config = dict(
    horizontal_flip=True,
    color_jitter=0.2,
    downsampling_factor=8,
    encoder_norm='layernorm',
    encoder_moe_every=1,
    encoder_experts_per_token=2,
    decoder_activation='silu',
    decoder_attention=False,
    nesterov=True,
    steps=8800,
    batch_size=64,
)
Rows from block 2 of the encoder of a small image denoising autoencoder, named by matrix and row number. Rows with one number within an expert belong to one neuron, the router's apart. Each number is 128 + 32 x the weight over its row's rms, rounded and kept within 0 to 255. All counts start at 0.
Before each expert's rows are labels from the 100 images, of 14976, where the router gives the expert most weight on average: "strongest on" is what is common among them. Only what is clearly more common there than usual is listed. The data: aerial photos of the United States (SatlasPretrain). In brackets: how many of the 100.
# router: router (encoder.blocks.2.mlp.router.weight, 16x128, trained with AdamW), inputs 0-127
# up: expert up (encoder.blocks.2.mlp.up, 16x64x128), inputs 0-127
# down: expert down (encoder.blocks.2.mlp.down, 16x128x64, transposed), outputs 0-127

# expert 7
strongest on: crop field (25)
router.7 [118 159 138 134  83 100 120 170 104 120 194 128 153 146 144  77 159 138 124 166  98 128 119 165 143  87 175 128 156 137 176 133  80 158 190 103 159 160  65 152 117 116 144 131 181 152 162 139 121 140 140  76 137 151 138 141  83  99 164 157 143 122 152 136 168 211 123 180  70 129  97 124 172  86 181 142 116  66 125 168 120 128 144  89 132 153 166 130  84 142 144 115 155 136  92 151 140 200 169 126 126 117  99 113 154 110 117 161 128 133 130 200 132 141 164 105  98 170 164  99 110  31 102 147  63 141 133 122]
up.0 [100 109 164  92 133 105 127 106 141 149 157 144 117  97 155 184 110 149  39 125 177 156  74 164 127 122  99 140 132  82 125 140 155  63 123 137 169  81 134  77  83  56 130 130 192 141 151 139 138 114 107 117  99 141 137 101 142 100 142  84  91 121  81 212 143  67 156 132 149 129  76 128 168 130 114  92 138 127 126 196 203 137 121 153 121 108 125 117  93 179 147 197  94  93 117 128  30 103 152 197  77 137 125 144 116 136 169 122 118 109 154 113 136 133 140 132 157 153 118 119 157 148 119 142 122 123 126 156]
down.0 [133 125 146 146  61 141 124  61 169  97 122 146 126 120 122 145 134 132 161  99 176  98 167 154 148 157 152 131 147 111 128  57 136  98 133 142 120 102 153 141 118  95 108 153 149  75 129  91 108  20 110 132 207 150 114 146 118 134 117  88 148 153 110 174 141 177  60 112 139  99  83 134 108 119 119 124 129  82 140 154 105  72 136 140 134 155 110 105  79 105 171 100 137  99 163 159  90 111 125 162 147  70 131 128  40 122 174 106 105  99 123  87  93 131  80  91 115 176  77 110  69 153  64 101 112 140 108 112]
up.1 [113 122 127  58 152 146 131 137 153 124  62 125 133 123 121 136 145 148 164 121 130 136 126  83  89 143  52  71 122 108 144  66 110 166 164 130 139 209 168  94 123 125 115 134 122 133 116 143 118 144 128 113 147 159 117  76 130 119 141 169 166 135 137 190 156  89  96 148 108  76 175  78 145  93 122 109 136 135  84 205 129 110 239  55 111 136 125  96 138 101 138 139 142  92  63 162 175 160  82 119 140 147 140 138 100 156  98 154  91 144 114 156 139 113 140 176  77 145 120  96 181 167 103 138 129 162 134  89]
down.1 [157  88 119  54  78 122  85 151 114 128 202 158 153 121  89  86 134 127  78 100 133  69 141 144 179 159 148 137 159 115 143 142 160  91 148  56 118  95 136 150 124 121 128  97 144  87 128 145 140 170 103 109 114  86 151 137  95 117  91 136 126 130  86 219 128 175 129  83 130 129 142 178 164 121 189 104 140 149 116  82  59 128 128 138 113  96 165 118  82 143 143 117 115 155 134 172  37 115 226  87 124 149 130 101 133 124 130 154 106 145 183 157 126 140  86 141 135 129  83 169  94 137 105 135 106 139 138 137]

# expert 1
strongest on: crop field (30)
router.1 [100 163 179 140 150 106  88 132  78 114 146  92 149  78 165 130 125  94 148 186 173 144  94 137 128 164 135 137 126 114 186 106  85 130 126 104 146 158  99 147 101  88  83 155 172 161 161 151 151 121 144 143 112 162 154 132 143 124 177 129 131 118 154 140  95 164 140 168 127 162  66 141  78  81  74 137 146 141  57 116  94 109  92 153 145 119 158 155  53 124 142 213  60  87 162 146  97 197 130 137  99 172 104 118 147 118 111 140 165 108  98 123 161 118 129 180 137 143 149  74 134 105  79 150  71  87  87 141]
up.0 [123 107 151 177 129 186 126 142 103 144 104 121  78 127 134 126 154 137 141 154  60 103 118  49 118 147 122 156 104 109 128 131 116 145 173 131 117 175 172 109 126  85 134 158 128 165 121 109 127 121 180  88 130 138 118 142  93 120 122 137 171 126 168 139 110 154 168 130  89  86 155 210 115 102 141 129 114 101 134 163  63 115 116 109 108 121 145 117 120  84 138 255 136 137 110  76  84 169 163  86 180 146 137 141 151  39 173 132 113 131 123  98 123 128 150 142 126 180 226 148 127  90 119 122 168 149 130 112]
down.0 [146 141 108 145 127 107 163 151 135 163 156 137  82 204 149 122 148 164 114 136 115 178 112 136 118 124 136  97 139 140 172 136 164 166 115 168 104 113 103 145 106 123  92 163 137 131 123 207 133 140 129  96 149 161 136 147 142 107 164 102 164 112 122 161 136 141 144 168 192 137 170 181  93 132 108 122  86 104 158 128 142 128 114  80 126 105 162 160 167 191 150  76 143 156  94 143 234 127 142 146 127 117 147 147 193 113 125 105 196 184 124 138 142  84 129 187 166 173  55 114 134 101  73 163 157 125 169 199]
up.1 [130 132 195 106 105 173  93 107 139 122  99 108  96 150 158 101 137 153 180 128 107 106 135  73  76 126 131 140 119  93 119 138  48 133 148 120  98 191  97 111 134  33 181 190 155 130 151 179 135 101 116 125 110  87 126 155 110  95 143 100 135 140 149 170 144 156 116 114 123 163  71 154 106 153 130 167 148  96 125 133 115 127 167 107 145 115 161 125 117 110 216 105 161 145 127  78 176 133 167 154 129  65 121 146 173  41 163 132 129 164 146 166 148 109 145  98 111  38 123 159 128 140  79 118 125 120 148 137]
down.1 [121 104  56 107 116 107 162 126  93 130 103 128 126  94 182 151 145 132 115 100 107  89 141 150 107 175 141 169  96 100 125 167 151 190 128  66 153 161 141 101 138 174 136 128  98 124 132 170 118 173 144 115 146 111  92 120  97 123 146  69 124 128 146 185  80 187  80 117 109 112  98 162 143  91 145 138 155 145 137 151 115 119  97 141 172  62 128 151 165 152 132 146  74 167 141  92 139 142 163 174 122  80  80  86 156 138 145 145 111 130 117 228 176 162 128 109 225 139  89 167 117 102  97 139 158 117 112 190]

# expert 10
strongest on: crop field (58)
router.10 [124 136 111 112  85  80 171 163  72 148  87  92 116 134 177 144 135 152 174 145 139 156 122 110 128 114 153 175 171 186 166 112 111  76 173  89 141 142 145 140 126 112  97  95 175 148 128 119 112 169 130  50 152 104 161 105  77 108 157 144 162 118 171 111 167 156 111 140 149 123  83  60 104  67 156 134 123  87 125  80 101 134  85  84 136 158  88 170  65 141 124 153 118 148 197 117 125 161 120 143 121  81 107  95  94 146  53 176 119 170 155 124 139 144 179 110 140 154 108  96 157  68 129 180 156 120 118 131]
up.0 [107 119  60 145 104 145 156 129 107 129 114 174 185 108  69 124 102 131 120 177  79 107  89 134 113 130  70 153  74 117  89 119 123 148  98 142 151 118 152 164  99 123 114  87 136 130 103 167 132 102 109 180 154 161 135 152 123 158 113 129 111 175 156 109 160 201  72 116 138 121  59  85  89 107 171 113 132 135 175 137 122 198 193 129 125 101 180 140 161  90 129 125 125  53 104 130 173 142  95 117 160 135 175 178 173 106  83 110 169  94 141 140 155 118 121 148 146 120  71  83 109 170  76 173 127 149  88 106]
down.0 [116 135 138 125 173 107  94  78 129 151 153 161 148  61  90 120 114 130 133 106 174 127  57  72 134 124 136 129 141  87  75 177  55  72  89 105 122 117 127 155 104  85 109 102 122 124 159 129  97 172 161 121 100 124 157  98 141 116  33 153 165 150 142 105 166 106 120 149 143 130 114  81 110 143 140 135  94 135 101 140 153  73 147  85 143  53 111  96  99  96  88  88 180 156 171  87 109 156  78 131 102 166 132 128 104 130 133  87 130 123 117 156 161 168  94  63  86 129 122 136 186 197 138 103 170 141 121 107]
up.1 [118 136 147 161 167 116 146 143  89 156  88 113 146 111 193 185 126 136  63 126 145 141 113 144 117 145 189 122 118 118 133 106 101  87 137 122 154 115 117 147 132 111 117  67 154 128 149 116 125  72 144  82 138 140 135  96 108  89 150 105 119 138 137 146 114  79 149 144 113 149  79 177 143 106 136 111 111 132 128 149 113 140 114 103 157 119 131 110 132 219 103 119  88 214  83 139  88 142 117 136 107  49  85 112 184 106 129 147 138 124 230 212  89 102 130 124 147  98  94  88 211 143  77 191 128 124 122 115]
down.1 [156 189  83 156 140 135  75 104 108 114 114 166 135 130 114 130  91 128 135  60 170  93 109 142 180  77  80 124  55  92  83 113 134 136 102  78 162  79 139 134  98 100 136 154  95 132 116  70  87 159 163 165 114 103 140 149 109  93 135  78 103 140 155 132 146 121 114 171 131 107  51  76 136 100 127 158 129 170 107 146 102 113 115 167 140 152 150  71  95  80  82 123 118  71  91 139  87 121 134 118  63  96 102 153 120 172 118  91 143 112 122  67  74 117 125  80 102 146 163 146 188  84 123 129 109 155  97 146]

# expert 9
strongest on: building (84)
router.9 [180 127 126 100 156 105 114 129  79 185 145 116 149  68 194 184 138 142  88 136 178 150 185 162  93 110 144  78 163 133 147  87 164 138 179 105 107 107 112 179 148 176  89  94 147 140 136 132  87  94 136 100 155  86 117  90 103 117 142  72 161 104 114  99 171 181 136 142 129  95 112 120  79 132 156 120 204 151 158 161 199  94  99 166 129 122  95 130 114 128 148  77  92 182 116 173 118 158  66 124 143 108  71  95  83 113 104 153 113 113 128  80 159 161 124 170 104 164 133  96 137 111 160 106 107 104 132 124]
up.0 [136 159 164 147 182 120 113 126 129 154 162 105 149 117 143 163  83 122 101  69  93  88 108 133 113 105  93  62 102 153 127 136  81 156  92 144 100 127  83 137 124 132 154 164  91 103 143 133 159 117 121 164 130 139 123 167 114 160 152 175  95 168 104 149 157 150 153 110 111 179 132 150  92 183 172 136 142 161  93 109 202 152 165  71 106 132 124 141  77 209  81 136 121  94  81 162 153 212  87 108  58 103 146 155 132 163 107 116 133 112 113  45 103 121 128 111  89 167 161 131  90 175 157 126 103 163 123  97]
down.0 [115 194 157 128 145 118 169  81  92 157 201 168 192  83 139 142 144 173 123  89 136 128  83 142 113 137 153 109 124 124 165 127 149 158 148 142 125 146 118 120 148  86 127 149 152 111 161 138 127 144 101 153 144  60 153 141 163 108 105 172 157 180 182  95 168 196  98 121 163 122 149 104 153 152 170 142 111 128 143 136 181 161 135  76 119 173 170 190  39 125 123 145 121 149  89 109 147 144 126 138 123 153  80 170  98  98 225 142 129 125 123 124  99 123 139 123 181 152 154 106  63  86 110 141 186 146 115 121]
up.1 [145 113 167 132 109  78 147 126 115 135 106 105 106 160 155 153 163 112 158 137 116 152 176  82 133 126 104  92 162 133 148 111 170  87 157 118 154  99 136 121 170  65 113 107 122 159  32 136 117 115 147 121 158  85 136  95 106 136 166 162 170 133 152  91 118  10 100 138 123  88 147  84  95 134 113 103 129 118 123 193 161 117 124 103 108 154 118 130 164  89  97 106 128 109 138 148  69 105 135 137 220 135 124  96  61  83 112 123 108 132 164 144 171  97 142 137  96 195 173 118 107 168 116 192 111 144 158  79]
down.1 [171 128 161  47 153 130 111 153  83 123  87 135 137 134 161 101  98 139 134 109  76 123 144 141  70 103 136  89 125 126 111  75 148 130  93 133 126 119  92  82  96  81  94 116  64 139 117  99 115  83 118  96 132  68 140 119 167 114 117  87 140  99 121  84 143 217  99 118 125  88  60 103 100 116 109 158 157  94  87 134 132 155 103 118 173 106 132 134 135  95  71 139 133 138 120 130 184 131 126 109 178 120 117 122 136 133   9 140 145 124 125 109 112  82 132 152 103 125 131  98  85  92  81 128  40  90 166 122]