Weights of a small image denoising autoencoder: batches of 64.
Rows from block 6 of the encoder of a small image denoising autoencoder, named by matrix and row number. Rows with one number within an expert belong to one neuron, the router's apart. Each number is 500 + 25 x the weight over its row's rms, rounded and kept within 0 to 999. All counts start at 0. Numbers have three digits each.
After each expert's rows are labels from the 100 images, of 14976, where the router gives the expert most weight on average: "responds to" is what is common among them. Only what is clearly more common there than usual is listed. The data: aerial photos of the United States (SatlasPretrain). In brackets: how many of the 100.
# router: router (encoder.blocks.6.mlp.router.weight, 16x128, trained with AdamW), inputs 0-42
# up: expert up (encoder.blocks.6.mlp.up, 16x64x128), inputs 0-42
# down: expert down (encoder.blocks.6.mlp.down, 16x128x64, transposed), outputs 0-42

# expert 2
router.2:510492503447503491490524516487516520497441486479484494439505513480514463524522520489470501501513495452486494501481541528471495514
up.15:508450484485495515459501473484527481501468536490487513487543502551483498495549503459515493475536538515478480515523497529495502531
down.15:528463472521453528518519470473531519498527532517463475456552475488539469472469484496510480531487505499539497454534506518498501442
up.16:517505465495487490497504441449518484477509469533554482494444518487521503500476490512467529503539456525488475508527482527491519472
down.16:524547533496517501491506506452493512477485469485487498472488549495525504487471490506510495497499503501483499527458489514529477474
up.17:509477477492545512483496505490562571498515531479517489508494538491497528450501508495470485485509475480473532494485499497506431490
down.17:505472528457499525507486465493514478519532491536483469475503487500529504494480525473514458508460466511490558510496478471486539456
up.18:508522509530511500463510524510502472522501514472502527539477487506462466492523516504495524464488518520507478486499506535522388535
down.18:514477508471468521500453487489483511464468506514460460517496467511507491492511521505463488480466497550487541510495496482427523518
up.19:539508478485517497499507491491451542492491472481480526496506514450428523498479531541520536493534493557468515459468471518494475512
down.19:492504500516507507495477471495474523455536483521468500510545526461524461522468484516511497473480522469515509507475518491572503508
up.20:492529497470511483471501472534528468514506509509498531500526475500499512504465508514484487528479461539542500469512490506518487491
down.20:507514485488479511505534447533538487528503503494496502503461483504475501472482525495535516503547519486529522470492427505538484517
up.21:488463525530494506531504496496496493511539488501501480543533508505494517516439495447483510497466487474494497531464469500469465481
down.21:505473548530496517491514506510497464484515526493487540475527495529457498480530517520520487457525466547494478523472538463494463505
responds to: crop field (30)

# expert 5
router.5:541460500466499475513530488505481499532501493462487464468531497468471466533535525503498511486494498452532491502476519508485537506
up.0:501515557488525504483486489516464529477508493509475536485482477439494498520485475472483533510463503538484524501498570503529512533
down.0:492513482516516484505440510488492479454492510466545510530507534492481512495483508490498508489514473463509487508462457485477471483
up.1:476513485495519500509500527496488479493521493499499454513511513493537468508471477513518528509487444525512496498520465508556474495
down.1:448458485484497509441549482529507464461480496505480433478476519460532499515498554512495458502485539485469484526478525492537533519
up.2:509513500512498492550472472470529542480520531499488508454483532487537500462502510512532478477518457497525517505499520543433474514
down.2:504535513479512489476525517535515481493477477537518571498501467457444487504482480517482474457549498511480522513470523502478512519
up.3:496479500535514502434504471494501491496510501505502474475474489475488504504433512503523561493511517504507546511512514456516508452
down.3:431478455532540525528498512489541509504481535525504496498482529508497538488509508467529481494468500491489527494468486505506477448
up.4:523477525492507504485494492496489517526518504525485446524504473522522541543526509463509475501456524527503477528475480528514540487
down.4:473543505510490508541508499509497526494484517439475489513441540489501500513538489502530506467453525456476488484472458495518481504
up.5:473510497541472504507473492483504475519495530500489496510478527502532477487483446536519496487526502537501516482508541471518492494
down.5:438501464506525540480533499479456507477497488485516460505483514500475532505502532557509499520493504484490526529500495481468553482
up.6:498477477540476524508503498498492548509454504472481528477493518517517518467478468550483499527480474499491504492512551490491517479
down.6:452467498509449544472554516502480505519507489504546479502540467509489518483492507469520514511511446507506509497519515468497503497
responds to: crop field (48)

# expert 10
router.10:507498509454497506539512504535526484458495488506540507431510497541493530528493495475524533504509502457528468477481489520486454511
up.0:510484495491501499498508461526523542483517498508489512422495482508563524473529462493448478499515469470464512461517494545490516479
down.0:495494487510518522496445515522498473543506514453496474457534535481523484509516522527479472511489466513510508479497525502475512509
up.1:492485475529516520550462497510549542457506504497520525501504494516533513456501472489472456525469534493527468502472537472524527482
down.1:504501490517486478519568510519490518490483471465468510531545506484503468487517519489535508497512501502500506489490500467477495516
up.2:488492472557459497511487513505507491481491496506530482524522495521529540473500486521498533502474500475488502504514446457527505486
down.2:533524547548504434501516497520499495494467474508503531488431481481500468564533451531467516532498489511480495488522483485481534514
up.3:491526467527497494534508505522497500484520478521500494472520540503466502515464530481471501507527466515485515504503500508510491438
down.3:506512460535470491461466511551509557512488489502517518530521521459462478521485481548472497544478509459497518497475481451508524488
up.4:458509507517516522451475547510509522474536488483511517438490488468529458504509496482530471516487497560505496466512526486481509526
down.4:506498470504504488525505458510488496516487477527466546465504510535502537524487513455509497504477527455521512466475479525470529505
up.5:497509515554521512507506491507490495471485449507526508513534515479477520479502450521452476518485453563504508519494470519448483503
down.5:459475488519490463491509472505537498487497495502492467466497520549435481461474513487517514528534471494492498479511486497499481478
up.6:530520526507521508468497534515497495444502474502501517462445493506503459484481493514497517488511488446545502498530446536463506454
down.6:497496560541467468510495539543482491460549493511500520538553456497507517504507511529540466484517485520501516498547505487502470501
responds to: building (81)

# expert 1
router.1:476474459567512535471514505496494479530493504494494499555493512499493534478484519483498544480507502503523501484469438499512476516
up.0:500514466473497535512538489513528516517539528498507510466462510477496546460551506500485463528483480519502500490541513497495470463
down.0:526478460503486477427527562530475530520463497476501512490541495494509525500537516493522503517479503472537535480519504533513496517
up.1:504481475550506520518481496500541483535531477496495468512516504521526497498481529465505473518499523536492474522541512466528496497
down.1:528477512514476468466517488522512458472497490500485485496506527537529507480506493504499467517500506473533486530537475459530536526
up.2:489517464490513500525452509504501528500527533471486531507504506480536486519502478498461504516494474476557521533519528497498517487
down.2:490519479487484481537461526539541481487471482526489508483488509498479525496530481490517500479492430528563457508498503541509530483
up.3:439511488508477520446469489491522533470514499519548517510519497501517534532506480498540520478521489518465505486513450502486505515
down.3:521469530496483499535498520479527470514489428455498558450505506513528494485519518481524469513486514497536497495496498504497465476
up.4:500483500474448532484555510497461524523492466511500486477507509500467474540470477524533491517495538521512497482457512510551495510
down.4:525503484510517519487517495526477504481484488506556488507451535519456524507509500501520522521519495463470499502487489462466533455
up.5:508507523430491496499528481502474503524509502470487464489479497480482484545511505557508509508469471530502467537483509466572502493
down.5:509481502509526529501452488479513489466487551527491498504521455472516503493497509474516503522533525467485479546476498504493523521
up.6:493530519450491490504528499486479494511499508500496488458505520490516505509504490466516457501484475544498491509477545477511510483
down.6:499499468465490459511498489510505515532499534467520502505528524521479515468547494462538541499533505482544466485496456496532473463
responds to: river (28)

# expert 4
router.4:510472479456498509468530513517515482490442538493505488463503481505528480468541531518495481516472554484518505514467546476504479518
up.15:518564498506482499510486548503500473447530511494520497485481487506494489526540506524487506491454461492533475453470485479496521516
down.15:523481490506484527497557520516503478505531507457500473486507468479525512475508501515545498532502481547507509521479517532468482508
up.16:477507480464528513484494479503514543526496505480496502532537499493478500519487551525485503525475513475486493521528474489525485506
down.16:511533485411524493485460503474509499501505537525533497546467514506484528445515482520466516543510512476471520505480457459500508485
up.17:479488479529523516471514513515558482492459473506500503542510476497488488475532471512502532518495501600501478485478529487491524475
down.17:475558495487539514553501474482504499506498495537533506512501467481513509500531511507480494478490508424515497471500521496492499481
up.18:509502523450458491530481474474516503482525541508489452464506496510510526488535521541571508499513521425512491498506498530564461492
down.18:461482508448512506524506510506503510521550484530485471487509472497542479489527493507518523493508497509525529502505475545524450493
up.19:488497521462493498508477500521554494516477510510488530497519510485499479541528495532529489493536480459507461452505513463484538491
down.19:504495497513506548455507508498494484469521481503463461492507530491507527455495506491479451491478506460478520553500468513504477507
up.20:484500457504520515488514495505527517547513460503527546515485509519498516481455519454516508504490468516469499472518479517506472485
down.20:477514446462516485453526494477509498438490496488493484480538514453507477536483503485482485510479494513474504516480540505515468498
up.21:498480508496495503504523572524518497488493475494525501504498490521494489516521543456531499489491478482503475476511435507454553494
down.21:501474494494506508531554510525518538482548518493478492513493539504469476493483505506480493489496536481499516532457505479507506509
responds to: crop field (35)

# expert 15
router.15:495499469546470503532506540521442497485464516524520494524528490533510495496514554503486507513569456567488503510496562527486486494
up.15:539529507463490472458488499496475484531473512533503487509527499470493513504530481553457484477496527462476498526499521523472502459
down.15:464535535514513481450529507478505486501503495495470480499469501488488512518525447528475531508538525506472459457456508490530476549
up.16:500516556474477491509504480494480470516488495486494485468458520470527495464472475523492540528469479470516502495501517493522529488
down.16:508477518506495497489527508482537528489533530468559459516481545517494480485543507542500500526517479496489494541439524479498502508
up.17:499469463545499519532487547510500498481515495532515506519479526498498529527507456488458522502469535508496522489504459506525535493
down.17:505497499451514520476536490496500452463519503497538498531546491497481521485524467503501523509519523545524499498487550472475517470
up.18:501499513492494512500508513502465488525495508497502497440530470524494514519463469485491526509481508517502476510480494448519462471
down.18:474530464555519494544502507492498513515497535453498499484453541491447508536508513516534520477469475455508454479489477506491503516
up.19:525517479513491515457526533505509480524478484485483521513520490526500521564471504457507513503485479492521465476455470502520483470
down.19:524523476480498495524541489460515492525480506474485509476476537501510482481500480460511466469529475527500487506498494463464525479
up.20:490541507511498512479484486502500493513508545487491535503525521499527519499488445524490527481506465524513508504562481501479516496
down.20:468488512528512499512497531500501521499462497518488473467460482521528464510518487496486460508522472489482466489535522509529446465
up.21:493465523482543505493526487512488499554490498466503527483495478513556508506504507532486471515457506524519493528483456454483496511
down.21:517480464527481469485542474488500477469480480540526533518526501490552522510482514463505467517483496480503523532511472496505519488
responds to: crop field (33)

# expert 8
router.8:516485449515482487491523523518512477545486468506505495504491487487508441519461504514507509485481462486508503497532442496480487509
up.15:501522493535514494517527495495560486517508489504521515524539506503448465479466484477490544495483528479491517516506527464533424502
down.15:505543560515518441493482480510502499493461450506480547474477500487505533499500482473492480492502529515503480528515470554479533528
up.16:504503495530535508509525508525456529470494455510504524531511507535493554521503496502472471498465451487486502471496471486548498472
down.16:484485486509465492480510507487466468507506514483523502521553467565480490488519481470498464482528465525494506531495517449472488506
up.17:514494502524496503468522480496509538504516498465508524465502515492513505546483484507475512513492524561489527484496497497515501494
down.17:513497452522457481512488517507473525520499488484498468547495519437513533493481507511501531472465493474512517488464482518501460570
up.18:535488503515499518470526492526489490526516460508513452505501496512508586482468509503503532503486486529457505480479469492532474477
down.18:484501490505464478451534530481497524491454503463464473487486499452532456542503524478522484445508489510469521455482517462466535481
up.19:480512508506527504485483461490521567524528497510547513471493550466493492490446482473522541491530523464470537528529484505444508484
down.19:513539502546493492552494454472484464543483500485502522519506495500512501481515541499502519510507523529491489505552516469501466502
up.20:508493486541480506529480498504538506496532539485519464520534485514491437527468508500471513511479512508486493523460469486540450523
down.20:494508535475477480526500483512502464476496474529520522531494522498502515451492455488480505504529531565444509544467525505473506513
up.21:504494508527489492451505516522473499549504465498490467509506458487502489458439486488479497497498468521502483490510506436499520499
down.21:496528508497508442519476529457497505471484498503474457503510474464563486526497476538501519485537513510506507521536571468517500518
responds to: building (89)

# expert 12
router.12:508478482510494489492534533483476507516503472456495479505493520453489495497501527518468506499510528497491498495473479518562468501
up.0:494485520537511495451525511504487478558477530501500493492471501497505542530499492529499536500507478503495503516497479507523493511
down.0:499501506557495469481514540511499503446499496502506487534501469508506478497519519526508487483481457487480524472506499472485507481
up.1:513492472511486485503479519507523480511530451517498488517539505530502481499490490481446492500480508571482475501476488502490498467
down.1:468477487505459488485511495521484525521487475458482482524521496452514485538459475518532465513490529496537453497516567495516522497
up.2:469527530486492488496445482505536487509510460520507489497536519474546457500509545524491497493526530495480472496463499503514482518
down.2:447509466484509504533477498508500495506500506496524472542506522468503522463475502531523519488474476493498487511507444484529504525
up.3:529523475545470482505496520527490548532518501500514454488504477509518458475496536467483547499504492478497497499495446494471484461
down.3:505490569525496474436540506507505495533517509512488479491504518495484491537474516519522494498490546489486527478497549482473521478
up.4:530501465482469512518534515485473500478531516490464523487520508511425475468471521506514504501466517498486519502485472468519543504
down.4:554517470468505487491500503537515516513452549529477523506515508493447530523478489487490488493511483519476458491526528512468517478
up.5:490520505550495512484515500522540501499523500530522521532527436507541466497519507461525510516503497505507478506543530530476476503
down.5:474479518551485490534464479520504503507520503518502503463530471546504506468472493472497474538510521486526515556513503507505542515
up.6:483494480440497503502484464483492487484493468503503488530522497518503484590460476506502531512468508530505493497494505427506525524
down.6:476472477472517581442518481509534503540508485510475434525486540496466489530497497467495521502498491492497502495510480483475516477
responds to: crop field (26)